Rows from block 6 of a small multi-label image tagger, named by matrix and row number. Rows with one number belong to one neuron. Each number is 500 + 50 x the weight over its row's rms, rounded and kept within 0 to 999. All counts start at 0. Numbers have three digits each. After the name is the row's rms in percent of the matrix's.
After each neuron's rows are labels from the 100 images, of 14976, where the neuron reaches its highest value: "top examples" is what is common among them. Only what is clearly more common there than usual is listed. The data: photos of plants, animals and fungi (iNaturalist).
# fc1: MLP up (model.blocks.6.mlp.fc1.weight, 512x128), inputs 0-63
# fc2: MLP down (model.blocks.6.mlp.fc2.weight, 128x512, transposed), outputs 0-63

fc1.413 100:590479426512540509458514560482523487464510446453449518500556418498463586569547485427549468416468458545533595452497474527473498509466532508500533528528514504412492540445569423406506559514558429
fc2.413 101:514419427570564617577446514472480585558576505490437491535492480484415416493536454401502584506451548545506543411439445474458439458569535507558493461547544548527505499491523484542426438530481475
top examples: kingdom Plantae; phylum Tracheophyta; class Magnoliopsida

fc1.399 084:405494567520510514530632484451503419560525495459494544486506547573509603498472490433577492447560543485517547489543514492423608491534453560562440520495522425571521500466443506432538507519435528
fc2.399 095:553535501495453509520502435514585570427392488518489468503575503511543472513431586496580504483515511553509457456538435469511459403471419484542484559546439450534501480546560510542490572515527421
top examples: phylum Chordata; class Aves; order Charadriiformes

fc1.107 096:465525414529559543567567555502597328468543408466559494615578511583517474546431523461461549452518440512470512548479464563499591376553610535509491505512458528422506528474625486504443554480596524
fc2.107 097:506515402533511474355416506473568496473493495586500567556500508464508385478494526515575407593564521471487474549534490465466516484512489408445526452488484426421462500521504604494505586457520486
top examples: order Odonata

fc1.192 092:458541498501468481587429477497448412406502577514519568467511491486493434529533484555510501445556447396542550501560440456547553582518486559476414420444549495399578644467452437492442493594486527
fc2.192 090:534523550451456528543531531441489537538474461484461457466470535512531509562444547425428519428586488457536472491412430408532472467510443389532520406495432500488401407453493521485635522459514489
top examples: order Coleoptera; family: Coccinellidae

fc1.62 095:487519523457441497474426501522572449446523552472601521525422471462440573532508480482406472444503605426492475465493503450526508457583519551552534464442456545556459475493508453553505504468481515
fc2.62 091:475510499522502548504523520408425450426498468459557553490594533493556493365521530499435494533504479463562556567508548619511566481484425470522557496420399479452530555603506519479520506470481534
top examples: phylum Chordata; class Aves; order Passeriformes

fc1.298 093:388478429567496516545515516471603497475481481494571555547553532474489562483518601537534493492509483488490513476583427486436501427498534625557537490433599508495544400479489444537528486569498595
fc2.298 089:510531526453478541452400544514512491518576467500527511519506515486494486490521495594464456530394495424482512519497465495545493529476531445508530464647515487424465602476527491540560490417597662
top examples: order Lepidoptera

fc1.48 107:414470475598599501490500474536482560454499513609500473531490554469459475463498504517528533490523500552492530427442568538420459414516553439467397548506556541508535444463554568510510466430554509
fc2.48 097:569436530500444427452413496495523491503504577463547462537527531492420503540504560567444482469546464560532471480515555447517501576476453549474425529596555501507576425535493511482538529491482439
top examples: class Aves; phylum Chordata; order Accipitriformes; family: Accipitridae

fc1.452 090:441509477577519543499488539543481481487519469438510468566486589511519525485585575513527453506554486538465494466499481446525445466418602497458585495505554559545469428476553482569545493559534526
fc2.452 097:508460518456554472530448473546473546475499589510596565471454455528564496488531500558500519572500513402452537489462513558560564537501515470468470462561574537570474462461480497443438550456548472
top examples: phylum Chordata; class Aves; order Accipitriformes; family: Accipitridae

fc1.242 109:517503446524569404507517571469471508450539465496596533463482488446490412521543520480527537543562470495502550460521472495510364524478589519454521495559551534402554456493448413463466562482565499
fc2.242 102:504492471406517567556474457570561542530481475518504438470444471453507559493551526568439539499574441508485550448552423524637422501550492433454530387484501594502451381455563488481587521594481519
top examples: order Coleoptera; family: Coccinellidae

fc1.367 097:415473519560578553467523396564465531479540445484484501501575545457451424476489564518604449531495531546534489524485508489465437509540447518425413443554623493486495445531584531519520505569427475
fc2.367 097:472517523402539503506468501571504467553541372541554512516475448462508467484449447588463468522495532449474528425475416443477373575407500520426515518415488491619418537541509524553492491477626478
top examples: kingdom Plantae; phylum Tracheophyta; class Magnoliopsida

fc1.323 086:484476398471487555501519483463519491498513472508448554469571498493480419525547536504509582535475533352462362499493542522449539420530384556575398556529481559481576548511572431633443477492491487
fc2.323 095:474507428461509460482455471516504449532527513461464558505430602542553450447429468493450496496463422582509491445490579489479516528485520459447458545462503515518593579496428519504537457494480562
top examples: order Passeriformes

fc1.76 112:540557473471493481482441466466538452412499465506532529482424540486553506597497528533591456506455404522437537504454482527512410403508530438475384534483511548451639509499556582594457441412430516
fc2.76 114:479484441565457539545477487405401371415452495479498514484554522585425481441465457505452520515479486514443391493436552501527506489532537503476426540604468507497516573458488621419572516468537556
top examples: order Passeriformes

fc1.456 091:438549488538604531513427497537457462539405449444515476411541384431462492408497530546500520452522541537547491438503472504525409473546443506575531424467515540432531551448564417494403488561562560
fc2.456 108:502416468502482533581488470548518491540518571589509521467501562418348586452538416515528493527460512556524453500554532475474463472502572619486580488513501483612512547589470476620518487475500465
top examples: class Insecta; phylum Arthropoda; order Lepidoptera

fc1.315 084:457467400505517537620634528530501480400527511404464554527479519497498559417407488510489592508470494490582437472433552528456551374466493494556528509464454473512547454482459519485488511515430438
fc2.315 095:486521508629524523542507446549539521554524569502479521535526554483573593475559474548485530607483476487511445475483503477458541494434534483505459517595527453563445479492521569388524612488479460
top examples: order Coleoptera; family: Coccinellidae

fc1.35 091:497510557481565407463513538531489520497548525415531567519560426518560499526529576458521553469492558559400456464550456534492598401496485504463404430585490511604540467532545453474502548443480513
fc2.35 090:507478562501521554491427416503543510445451472468452444555533510477502492645549462487511569415455517596511511495567531490558428436576573476509498512520500638521424465434453535441571533442481491
top examples: phylum Arthropoda; class Insecta; order Lepidoptera

fc1.98 101:514461463444591560538449465509483452519465574533572582470572473529507579477494497518516471448513376493536487545458497502462448400537434504525475602452521446520503418498572513471507530454465450
fc2.98 102:399581393581502468534484510445507569459485535503519523494450456451572570531515466506526413577466547572472554526507532568489518467469455523520548434460492449512439518515467546449469481541471450
top examples: phylum Tracheophyta; kingdom Plantae

fc1.156 116:504448368571437512569435569528528555529482587442490475541423582489459474546498417508562447562471456438521519496601458559532507565451429467409459578453488487494523431493517495517580551604477529
fc2.156 114:442433504496603492541449595491414497572498466482486450496470630449518536516415533532401475511446554430457501553495496490492479542394498516466452492576429507568484514456555506528501449602529555
top examples: class Mammalia

fc1.277 106:517547526451433436526507511531457401500427440491476496423562507387566589474524512523426493430477452590556435472554472316520497445492473526528502522468497535425556428413566477593524541487503536
fc2.277 119:483427559583519469454573511363493495531416501514627481452571544513619511448392433537457526490517547608470489568507508533428490603521555510566512518578569498506488552510556481506445440512478468
top examples: phylum Tracheophyta; kingdom Plantae

fc1.378 118:486568483528575445588556474384409495485537509527527427474538511431514453415443507477498512465429495473541452434471594500488463494482536457561517497442568528393560425462448474484480589391509535
fc2.378 123:546461501465556559508583468566513492493571498502524427535491423491559455510439433575469467416404502504513536495442497449502486535534505572496566474600573543631511514410413494499493478493588498
top examples: kingdom Plantae; phylum Tracheophyta; order Asparagales; family: Asparagaceae

fc1.451 098:442404462423481447446449554504544528502616518472533553506390581527461514445484478516460440630483483514566536422482455607529469396485624535528462498518526432565498465479534439498509534616552518
fc2.451 102:516498528512527526545510559418480574407455539553486567500575503517370506527459529481459400559545417556489514437574451514467509398393528419603481499560511602491509554467499438488463577564448487
top examples: kingdom Plantae; phylum Tracheophyta; order Asparagales; family: Asparagaceae

fc1.11 088:505520558507482425527500439560540417409450512494498476450562453463534543491583589480606530471527566558473463516422491545494448571448409540491594558529617507471557510487410550491532578497494537
fc2.11 086:467552580500513471527452476538526495413584473562449492477405514480578462497452492444522535469499508521545569555474460410527478386449411446552443545521540579558442523486455585471498442479533424
top examples: kingdom Plantae; phylum Tracheophyta; class Magnoliopsida

fc1.217 112:410530457511502466434443487518477504417475526504477399451444466531524431517451421552545446512530553428471544486432488396543433464516552533494373477441505516452488539528463484457445578554529498
fc2.217 114:525536502601510447464496434378622485526486489513471549540560506538496544624514496483591533470547558553501354528501571467526588541533447495492448492531477550444512510505508485543506529418485503
top examples: order Accipitriformes; family: Accipitridae

fc1.220 087:455590458478539489545544493498407500493543490430513523456479437538536550495484615508532514537499542378430474529474433492510476463542396510513445490494443443467535526560514654483571554477563431
fc2.220 088:522497478552532489553484564501502446437630520541405528498507475443529513511438497546415458507593484432557568549524491419489548551427418443462466420457469525612524472535527516480451492546456499
top examples: order Passeriformes

fc1.208 117:398483509609523560574595466535523516415472493514465464426528479466519494528566491492451506500491451494511505369419528458474482551549522574631385461520567553431528469453545414529503528418510456
fc2.208 122:518577487453466495538538526627539530598523544512505460461425556564540464540475432523388507549559467450501519522430498464567586527465451475538592560542631423520554467545549488532557433480525469
top examples: kingdom Plantae; phylum Tracheophyta; class: Liliopsida; order Asparagales

fc1.134 086:433556471440508546514416503635531510497501513440596427563514528516546500519508461584474463464488556557533509489483434484479537431454531507532460486568568612553542497439537593501599542416482555
fc2.134 090:419536490460534609500497451514493553522512484494543462491475563501398503493420613462626477569615448550507577520588453455465371591541457478442550507521460553452544551469522501463465484488562549
top examples: class Insecta; phylum Arthropoda; order Lepidoptera; family: Nymphalidae

fc1.351 085:484466558574443463517506469534575418495548463456541480431519486663535456438532570545571570415561478446451534482479520509493527477559485504577489502478508536491490444527476498449474500416462583
fc2.351 095:552481529499501551519490477476615481561484475507523585536550539515406526588544543495417422502459514562453452479472572439435479532455595476459528602541479511448545481484521465515459403542594462
top examples: order Charadriiformes

fc1.27 100:427505464450529574488597549422492523499493446422505555525493463533459483553451530455509554543467611523476534467556461482462526499511440512518434525486467563510459524534579542475494651465464566
fc2.27 091:440514463474490447406477459410448541544525507462580596553618598500519499599480435510415538444516443479456504470471511422430543502464453515464453446490500486511522515470440494441551577495455548
top examples: order Passeriformes

fc1.379 113:472492496624463546515546566525437524454516368587451505458419555421520558529490477518477484515441537575410504376475498437491530531550450545504504444540571544543451439474611475478515444529501476
fc2.379 127:483463468549521545491555594626471514503522488521516571496481436497476562509440540511409463563547559522500507457460538525579560452470530488473538448516536481515551541506492501500563500499528502
top examples: kingdom Plantae; phylum Tracheophyta; class Magnoliopsida; class Liliopsida

fc1.361 090:436420470485529523515461595489520405511485556565442495486474499513577527458502468539376474419500477447560531512454437477509503516501369457612528486495488556431533517457531520532540505504517549
fc2.361 091:435500483537501480485582574463601535516530576572503521427520510519578527514555438460531514479439442491511462488537446494435537462486469508389630517443473435573433410450499510553474457504534533
top examples: class Aves; phylum Chordata; order Accipitriformes; family: Accipitridae

fc1.66 118:475486466474543478526448492436536497483489432419436500470458560385560591470524577513490443464464417525429499461529455338507437522514494395509447457492452397523535541527527503472432527605568600
fc2.66 112:449557483622439574520429443535504501582482471570498520438540540446573516463518488456558521488423492513559477413530451461497507500510507472469416560521419522473462486507545547562450552572474567
top examples: class Mammalia; order Carnivora

fc1.403 131:530604486491531494448448540503449390448505448501533454477465394485517511576450494389556485404531501497457563520487548501477484492392470537528463548497496479510530434464542459484548440458531498
fc2.403 137:582460505433484525517462529424527510543496552471504558519544581454604507494504474566443517470496520485493455493340651478527516469372425540439419558459440448473429507484521414486493436477562471
top examples: phylum Chordata; class Aves; order Passeriformes

fc1.373 098:545502491547478450492496502496481497499489513520520535517560509532466468448409468495493503401463442440487516402482394525485571422532467432509500523437596530425534648435521515501470494506532516
fc2.373 102:606529532475545543539567588601427463485496533492554526399537534535587571479592570593468461490477449537537540513384553577521513519505448571504484536550490538607543493521500537484449496482505490
top examples: class Aves; phylum Chordata; order Passeriformes

fc1.468 130:450528425505560471470467435526538521402496498446447575486550459577418479472477466479457517452503507578542468453549505426388557482516542498510400560493591552451501439421421529478443519595507510
fc2.468 131:485534571469464495557465471499545467591560541478436532485454474470516536489400522433481598559631487512439516322579567497505483563568483509524539458455484563430524546415513426519595542436457577
top examples: phylum Arthropoda; order Coleoptera

fc1.193 101:410539500469495534488487481487531519407453398337497448419348470573490538551486522444576526435440545464543428468515505421512508556395461446515512583490494488481603524564500537554482469548540504
fc2.193 098:585452488537517557547537472563452468483488505491558495506475477435559549477421484537513487494424551551544479639542590464396496506542471461458583531485442475442456519546574577556457475445493512
top examples: class Mammalia; order Carnivora

fc1.80 116:356490482527529509513477517441496528522439478504504552490471508622497462414503464476541450421503535506430507496511514531397432448547570542474564498567531468485427480492482598458475535499462529
fc2.80 117:468493427568453439415501556496521545516502505485521539509584484459483480494579562574493542494435536541522527439488494576555636607489546447647526543449540543541537512531472619481419524595472431
top examples: class Aves; phylum Chordata; order Accipitriformes; family: Accipitridae

fc1.271 080:510459544497516442476533458484484455460548497448553533505477463551475474424420514487476599399479544477465475443564491609507410486530543496460588424486549531546495552469587513512484507463513491
fc2.271 082:461555581501451384589492558487544464537503532536541449432481533483466449473514533439530383470494469526478402564538501561461513503463556457487469541534598544602404597510512521479446489532554523
top examples: phylum Tracheophyta; kingdom Plantae

fc1.498 095:463549445480498377511543518457470472451503456489425560509549441515529477461486508472503522545470492475428594508524472473517523414588439527586520578470524559368467417485504473419462476516479546
fc2.498 085:558478350555532455546542493489506588437454549473495489507584542444457564456482517430433476462453527526496613379457578463544444484525489438451484406577545522468454505501433555544479555417466471
top examples: class Aves; order Accipitriformes; family: Accipitridae

fc1.211 131:437468501545504470498492480519478481486468523501423524461548557563475518529558625454454501568495518485351487425479513534491554494599493521508479443476525564599503430514464506518403550538506551
fc2.211 129:486547584544451518612516503382443469572464457514472487520550583507523479489553537469605452493500430568535542564528540593467444513469425573495511492498461488537451527473505478540566432573486497
top examples: phylum Chordata; class Aves; order Charadriiformes

fc1.58 130:606524507514479541500531451502567581406565424444548550500472446389462492509519491470488492373555403521518425440503457490436505455515597532517455488454495480450476506486487485498484524441491509
fc2.58 136:558563506517534529509519478456536576531607494513499454563584410559472521454567486550487575626540450522520523559505508485528547472565545428503570403531526478487478508513495471467515505524421467
top examples: order Passeriformes

fc1.347 125:509527469454464499525591395516427483560488444491513573589464593501416504528521439489542582463505481467517593506574554534370610444623484458470414498499552546425474495468643472502552493590488463
fc2.347 133:501551445464428394564454492547533528574536543553526509535509557466531501504473442511506471421473439429464466574493527606573538544636499433537518561531550483507389632547473557557493532514490480
top examples: class Insecta; phylum Arthropoda

fc1.491 105:433497569503498472429462472397536368375508499475549491525559469493452498561527487461500508464483483526483529493557517476526556544523508479541561516501488478537545462444513537508609517451418492
fc2.491 110:498417477505481464475582483463457499447405537503410445499564498602437458450427501493546530568513515470536554430526452451449408480410575469575527500599516567478455469503464474440461464510545477
top examples: phylum Chordata; class Aves; order Charadriiformes; family: Scolopacidae

fc1.148 091:539517495586505476466481478562510543539506524514440593517410561535537498478547460590468508469529467422479442519434483441538590529436555444576509517451548472498496470507558524532590450361455587
fc2.148 092:566494535507492493509524446541543564491557536496580516539467528477523486500468514540523506475422572416451560448561525577555519583521602608474528500524392552534402457479517560536414540433507426
top examples: class Mammalia

fc1.101 089:543548434523574375418539501596439444596532468511517495482514452500548517398517510534461493543482549504503436536521523465582554493632511447490504503472513437522631576454532462425485577526463476
fc2.101 072:413549388506415508534541535489501574515536468493447581491433485499489596410517486554458434504546441552480537479357565584497576527594488527542447536532471426449449509441478494478530455490454596
top examples: phylum Tracheophyta; kingdom Plantae

fc1.334 090:467530365416590423458447493507519432525515482453475504505412556498523529539493476455555531454536517534450546491588480514501570448527538527567479425464478573585541456436550509493448571489577543
fc2.334 091:512454499539389517452490458519548493514578530477549525505485551527548433574544573499457394508549438505356510455484507504379513451497497352534536495469488468519398560437432562454516500475466468
top examples: order Accipitriformes; family: Accipitridae

fc1.65 125:472439455601442458508509535412446485545484477511573520478562562468434513542435493521458431495526525489494533435504489462447500444484548585535463567565417524540450458482468409512470471438536458
fc2.65 118:481518577456498435524430483458526474519459417458473430498579554501504533507502505485522518566599572522513461522516461454486490516484531527432469609504569423524526452506512509503458434522465444
top examples: order Passeriformes

fc1.313 109:470628455542514505484503545597534548490467492535443553490578495463462513434509560457417464478463496511555540463467480512504418450528444464515421437477486509545462530467579530520435460490547460
fc2.313 115:491416487507541459536443578499465417456591500601541555481504408543480532481479454517525536399494471501558467565524528502507504472480505449515475553630559394485484526539469405536476531502525484
top examples: class Aves; phylum Chordata; order Accipitriformes; family: Accipitridae

fc1.509 094:465490425516497506497484535408472484516448534471477490534533454488494512567383527562527502402470482449603493413545509536557529422453513568548532508482541519475481487508558491492487473400548576
fc2.509 081:485421485437464509487454504444528456500523505512475474456490446460394499423609555524569430541463472570479567532451466511465585504579417483460496428487626599494495428480465547415367461554559510
top examples: order Lepidoptera

fc1.462 102:485511461487510570458594551526502470533408493481496462469452512400507541552415502405424471478547491489514533405463563605483565518563506532535474460441510559481547527444538460498487433455499502
fc2.462 091:425464461555495536512474523487467493450513586471457485540532488444493596406451579548536543559473478521492526399551476478467477492504551512563537548534539602558495511465471544420531518518549561
top examples: order Lepidoptera

fc1.153 112:485565523494529386452567481451499482495508541475503501401522548521495484465549472488475535526410451338439560499492491555437470452552519556438454415485540546489581543461576507468515557492553556
fc2.153 112:543472587496517363484489477473546547532409525472430470488559587491539458553455623555443544508547482487498451476522489455509530504381441394525436575498494521567449397510520542532536456486519559
top examples: order Charadriiformes

fc1.103 099:525529559524624511436516546450534396456466511518519434494456528444434432553446490546414480449547570432557569412515526488518564460513481582448521527507483527576557445480540449453569546481515629
fc2.103 100:538554547464534492487592509501524476517520445466542546501466481452396493441515509521536519503424503519516452580475535553472527539516455508438457553403456480467513425507445552509447538534508479
top examples: class Aves; phylum Chordata; order Passeriformes

fc1.201 122:452495453491537473483507509409500551560469477424546571476498512472495449463490533568524445504469494553494505457478506530485545461413444414529425395495461432491462456507527527457403483571529422
fc2.201 135:493513510536590493470481508516452568529526614575437512509562545385527474478592511623609474395574483494475455444495570483462519482487466471440428571453524466473443491449495542384542492541462501
top examples: class Aves; phylum Chordata

fc1.82 101:567562526433525485481420569536467442431622565463455522513469551466578436449458511511506510525498536438532482490552474567430520543408463563475458394517551442541483505447516504485503493468517453
fc2.82 106:530512415553444554443447489471509519563474504488557514526523561509591499547528480479580532548492552601517457529528456541403523482515586526464447582503455526387471568498501479499524535504546524
top examples: phylum Chordata; class Mammalia

fc1.10 093:538560469633480489423501506471546471479562517499460491598410439424454480518494441496485509519539513594474457480417546475519434484447390544590373519495487514541445501537527566465493495489536482
fc2.10 091:451441581533510509488451545524488523484531438472469518511490509527537544483418451436513548475487508533520524498454516421525539440449486508423549529518420485522509443579469569561489508526533452
top examples: phylum Chordata; class Aves; order Passeriformes

fc1.390 127:439483499454501543463472492610560512542501450514571528415420489436417479482515479439490463498492481494485527349565555437469476483445436537438467510551567439460502555497499473452583536515479409
fc2.390 122:504509546551497523512540553520477576585602455545506518471524492523539486442560511575583384552538433503545482397528529431343432539534497577478522520550568463509489639436468429493595543550532435
top examples: kingdom Plantae; phylum Tracheophyta; order Asparagales; family: Asparagaceae

fc1.70 110:430457530538488533440632444466499422471527510583487538491484505448429588520408499529442439476518432561602603408561416461460492470557462490525490511549501548531558432465620461459588491588484523
fc2.70 112:440484491528597576455507516483473463583481492509530474479393519492399567485576476478466474545575486441484540504507432398473525412505537453602521456522530383518567491463559458536426546503570574
top examples: kingdom Plantae; phylum Tracheophyta; class Magnoliopsida; class Liliopsida

fc1.329 109:478566461442577527503500432439506525441497503542519498452491466521526523438462447476506448582521500429479539479440457455564437489525491497443448462474506461527417391432442466538445565504459488
fc2.329 104:422489485422485513468472492502485464432517479466458487545440508482561523509519548567426473583430461447475542560584554506503518511429504529501551475510567454555487526548449536563589508549595551
top examples: class Aves; order Charadriiformes

fc1.114 134:536514510466459533535501515518454506556419478466570507499536484576434519436448514531503542410366524397515512453426415492430555426492491556556364467524452455429500459465535490586338480516518535
fc2.114 134:502540435469483586495507444514445504484589579528513510492513521483533421524504508560476492579554429572592469458366582598479466462494514543485534504450409486478490488494518462483493551532511423
top examples: class Aves; phylum Chordata; order Passeriformes

fc1.111 104:505452467461490495568471483543462400455533507541444499502535571516518515427538546519483505465542516479505400403522469598500487452529438505563420549423557519542524497452531456539498548508628464
fc2.111 110:548497412562507471522464473550427458423553472503524596515479511434484458533432537590505437427533582483556524451483475604480538440515588544384437486566551534475460480450523455418492485452517404
top examples: phylum Chordata; class Aves

fc1.376 096:517534526431407481426468458508511512558422379570517583515500443446449482565448469507500497575379534561534562462466433571413549595571506534506519557531463487482489441503546490466516542453354507
fc2.376 093:450519604510507499517510475515509493537447489474417440460625596394582410542400475590380456491553517516538500506518461521501422528569501526477524431597491462541509412531524447534472490571592466
top examples: order Passeriformes

fc1.353 083:503533531430483311540614496422538473515400540525572513495414483526518550442558500488577465455511591529558434480561542566497558529524466460448503523487480492527412510585583469562575439547509483
fc2.353 081:577477497458505582464475470568486439459488397502523502440436401473541494501526477551483459543427503462521491571494473491508551414514543506508548502462539448502552464534509486488452495602509437
top examples: order Passeriformes

fc1.506 104:528562416444478434604558482510499481459497520444542456427521419515526465492478570499502544566467557440572500483545575437479582527536538493625497406474601501558517504449462585506479577481584486
fc2.506 094:526533511440553575528514562657520584458568582518533484430451430436583442613470555519487483505498502499538486497439517478507404518459386460558524477521569519613553487449471473410434471447515553
top examples: kingdom Plantae; phylum Tracheophyta; order Asparagales; family: Asparagaceae

fc1.60 099:533537418540553494497558518573523440472512455531557547454490449569494470449479510560489504470507537571403372483535481493554553540453497431537538467484557512497499501451548575493524539489480613
fc2.60 098:540551488548641436353403499525485487481452482427587538502490485459476487515526533511484476476522495487485475513462494535484477521510443515528470543521448531525527474461515542519428430612461459
top examples: class Insecta; phylum Arthropoda; order Coleoptera; family: Coccinellidae

fc1.358 108:455550472479520470517470553506579500541519396389469455513465642518590509522514569487580547502536458550476512493552428412432539564494484541575540475446462557482569498493568489488465505483512460
fc2.358 119:442509431604565544606428518534494494514449475512492512466444544496567477496564584571545482537490538496459541486504497481475546569548582493423537480539531580434456457497544565415448544549481567
top examples: class Mammalia

fc1.473 139:500507412467441352560490500482453492512479506466564557537489516481422522469522452553497471505562506524443557430568469475511444513501451429541513521477446548542495567446480638546493523460537452
fc2.473 141:494490420532406493447548574473454500486475503511505506544477524456424537526447553528535407378582485543519519406525540509448400531520491516568513496525476546609509523463577487594501480501548351
top examples: phylum Chordata; class Aves; order Anseriformes; family: Anatidae

fc1.397 081:474442505419465479534495501507537562477530478447467509523525493382556415534436458567497477499504495480515548373483554434472522544453400506571534425536478574477510496474493588495520507434547525
fc2.397 074:488412438522523552508556479465550516437453554516535454491571469461481432453473567478476585572495505569510556483562458527500488428405441473583503562477572481614439498450454530493500571586450509
top examples: order Asparagales; class Liliopsida; family: Asparagaceae; species: Yucca elata

fc1.496 090:566492436595493407517498469453527566608503384499487519462453445459471484617525471582498530511477504524429499423507519516573501581457500469497503486491429483446578505475451392499504559461494459
fc2.496 084:507526520494492590542403364456478572454394483455499491501541510427506569488460476540485561427517576509595513466544519539447490412514480472520463458459466409476447511450487459548565479471475484
top examples: order Lepidoptera