A small multi-label image tagger, trained from scratch: 32-pixel images, patch size [4, 4].
Rows from block 9, named by matrix and row number. Rows with one number belong to one attention dimension. Each number is 128 + 24 x the weight over its row's rms, rounded and kept within 0 to 255. All counts start at 0. Numbers have three digits each. After the name is the row's rms in percent of the matrix's.
# v: attention query, key and value (stacked) (model.blocks.9.attn.qkv.weight, 384x128, the v third), inputs 64-127
# proj: attention output (model.blocks.9.attn.proj.weight, 128x128, transposed), outputs 64-127
v.105 101:141092155155110114125082130147153170145170116137065147105173120140148104109132132113105107141126178134084093119140145099122154145106073120124144139144109117122130138139115123091115125153120125
v.106 098:132140114100170120122096129167163098131155144103151100141116110104151126158104122155116115100127093133099133148103148141108122154107104131138157113119130093091139123105131116150100118106059138
v.107 099:128122161119136108115148135122105109106132115156131128083119138181123155135087169094142173168127113143147126139110163124144133093188166124160127105083126136143127131087104146136098152136119109
v.108 083:125148116097096121100158127142131132134141104106082059101122114149133095119139134118120112173131111107116138146114144110136126165127093142131149109168150166101143133068140125135101109091101144
v.109 092:122117100133128129089120138147128116103128144112211132129125128113147153101126168154140100119121181126126093139121152121149103121191163164135108155126121158150119108112101130144150124137107154
v.110 096:139105126147105134135112104103131126113119152122106166112149128090150069116135127173123090188108154200112177121119128105149125119123117156148109136129123097103126125120103135162131137058164156
v.111 098:107159088148092171120129152118092181114137129132130150116122092109140099128136170132136140110204139146118174155153112139175129134146100138168074129112132160104147121143118103108145089148131114
v.112 099:119113127124121120151124182111151122121143149136141169142130135120112127142170122104153131114145096086156156142127102153105133102129118135118115131153139120213117160133155108155127123178084128
v.113 106:117142111114138098179136129148120143135157130102114125133096148146137145142126142130102146144119167074089192125134102156146132094128153120134143120144125104141152115130141138164151125125158116
v.114 114:120155132126101116145138144138135155135132150100114129096115154148148134142158107132120130121089121130066169116126166129144148148078118147162120125122145123148120148135120118139138122078150128
v.115 096:125184149138138132104151128095114160140142138148173163126089126123112104107111117095141108098145122150144126132120154128171143140096143149147132163145171128172105107116099146157128121085106137
v.116 091:104129105123074126113160152140136164122131119121064154104143115117095104130151133135119146125119140088085154108108127156131125127143107137132165167131096165117098137157124125120127143068169150
v.117 099:144154140119117136097125099156156082133121107124095152133141150116049113094144147134152146152177098110149112145135120116120170112146098122128156141099116119174137113184123150106109132187100099
v.118 111:184117127078137137127146129127118133073139108090151137106099096133117135136152159120108155136146092151149165125141173154155133123164127153175099119110137117105153140181151122144130128129150128
v.119 091:135187137088127100083088158146112213141137103132130127150132121154122117102135115171130109108123112087143113147133066176170159107156127134152132120152121130123116139158094103152087095123138125
v.120 113:150115104099151080105096143166149146178154161168097093106092122087150147114131125125120156122140108139114111146152098119140168113119145097107113127106096133089173141137167119146107151123125155
v.121 107:114119148146097131100149139143152163163152106129113143111167143149180122128147155126117114109133160096087187142120115115139173106136118107121117128146148122126169089161110161122161122094194118
v.122 102:111140159138117122108151144146103146140151104128154132113118142118142125099114119112129121116188154171135080110158106120155134105145135142130100126160171098093135131130107133143147090171142105
v.123 095:140082131120115113146133103111132103159112092079090147110136109123098112124140150079112154151154099186144147091119138072082121103116073167140128135104130163137096122138140104109145108138100102
v.124 107:097110135111129108131152139137162172131110136126088174086142142118099122108167072127110134129124120153090137123099181147172136105117147126119140173102105153137159152156090145130129120099138105
v.125 106:148093139115146096121106108170143139130150089077096120079159132136130128114118163130125133153147104138104128166130200113085136144134072106155123112140158132100131098170105129079109099116128153
proj.105 094:142122145140109155118172103145153100138105146120162122099089105128135174120103144131109136172116090145170126142135146142167126129155134097124134109126158153122138102122134159168101124142096115
proj.106 097:121123126164104138114165178100128140079116079122088115143140094121101151122144177136095146144123145131155086149164124103110158122126139116127111131135163106166148169122112144110133135156165120
proj.107 097:115117130140125151123079096128140125126127164136132118130142098115131091131122169136130082147147147110114122092164113135139149161102127142113162170170162114114123096176127152120165100087120125
proj.108 091:149148110107184081128155098124124140137138107097128156146122083118118158136102158124111161138111140129160097109145119147095147114165106119166146132132132086134088107176131149112133100159145171
proj.109 092:096150136137147110192080105124123137137136101155061133162122107119106126135126139132124148122133114132113166123130147107102153077120179077114135066083158139141142125121112110129142098095185121
proj.110 094:117115123133180091090122128160124142148150119156140117141098122155093171116139147150122117132102163098130090104103134145126162165149119123098147093091130107167141154134114106141127124153110102
proj.111 095:142138149125198134129115159114168111088123114140111086116134097151125157108140143117059121125134114126133118129104164147121173122134141140082096128128111110155091116113168182091085185115105128
proj.112 096:182147135161137133113124114150100133152113106118126123167153092121153113116137144146096133073128164100138125102141151059131117142151118102115155135087141145053113092104119142093116153096135096
proj.113 100:133158158124133121098123093129117191089148124127154116118119154131123111150121127143159162113185118161112130133122144144106121161103166115115149140112128130140125145133090114129155168130096163
proj.114 109:146137091119147108100098101174133100139080122111111136106098128154133163131104134148139143145126134164136095111093109141132115078143132155077101153139172095103135089162118103126082124136117156
proj.115 096:181104103136146173137088058144175121142126119083107116123169098148161138130127119103137113131122152106129133154125144120128120107168140147083110106123165195101125104144170089097101125145170103
proj.116 095:172135146102161080149119126111153110134137121119175137133100157146165153152130100119125131103117112156176103138119088100128108129144128110097125093123113141112112155151158120140106113186091158
proj.117 098:113080117174146156185194117093096118165151155151162132105108098117202117114138083147108144121087148106111140155152122138148162130128128117139116090137132198126131145079132106134122121099161140
proj.118 111:088140139157136108126100120115110157115158175161145112099143147139137151128109104106129121122141143106115101107130083099099135164111102144095135122104118114187121171065107123102147099111098114
proj.119 092:122122139147151151151104106109133111085121126076127112149125113131153089114105161110088137110130146143113168144148161117104096100150146119118122123100135095102140089131106078108138126116097109
proj.120 101:098118105125112145106128153107116128143082076094147113104127101123115077125136135120141095144135125137103171090128148120101097106113119132171119146154104094139108155132161095116142096125136112
proj.121 101:136148128126170119140119135108112132126106142168157123105108131112104121104137111136128148138135095177172084100127139112147139142112122163112110120106150101133107150121056111126142151206094147
proj.122 099:140147058123148102124085088110143115099101133150133127145172111119097128085134120103097131120110108116148165128101157155116164124111124117140144144106110168136142096085121144119132146110135139
proj.123 088:130150152151109146090183105113119132122099156140150116136076126117145151078107153128123129141105119081127062151149106172130156173134091124130162143147137081107157100079133163111086127093130125
proj.124 109:145112127163164137099092125110145104115156087139169101112129127135159137099089148140113120140128139143136120140146100085124106137125091148107158075147168108092123168141103123166138130157114105
proj.125 102:096138141160093066111150137095121098113163147156149111081104119127100135096110144135089122147075091114163062145115079122131127109145118113153136148121130140130137151069079132138128131148121151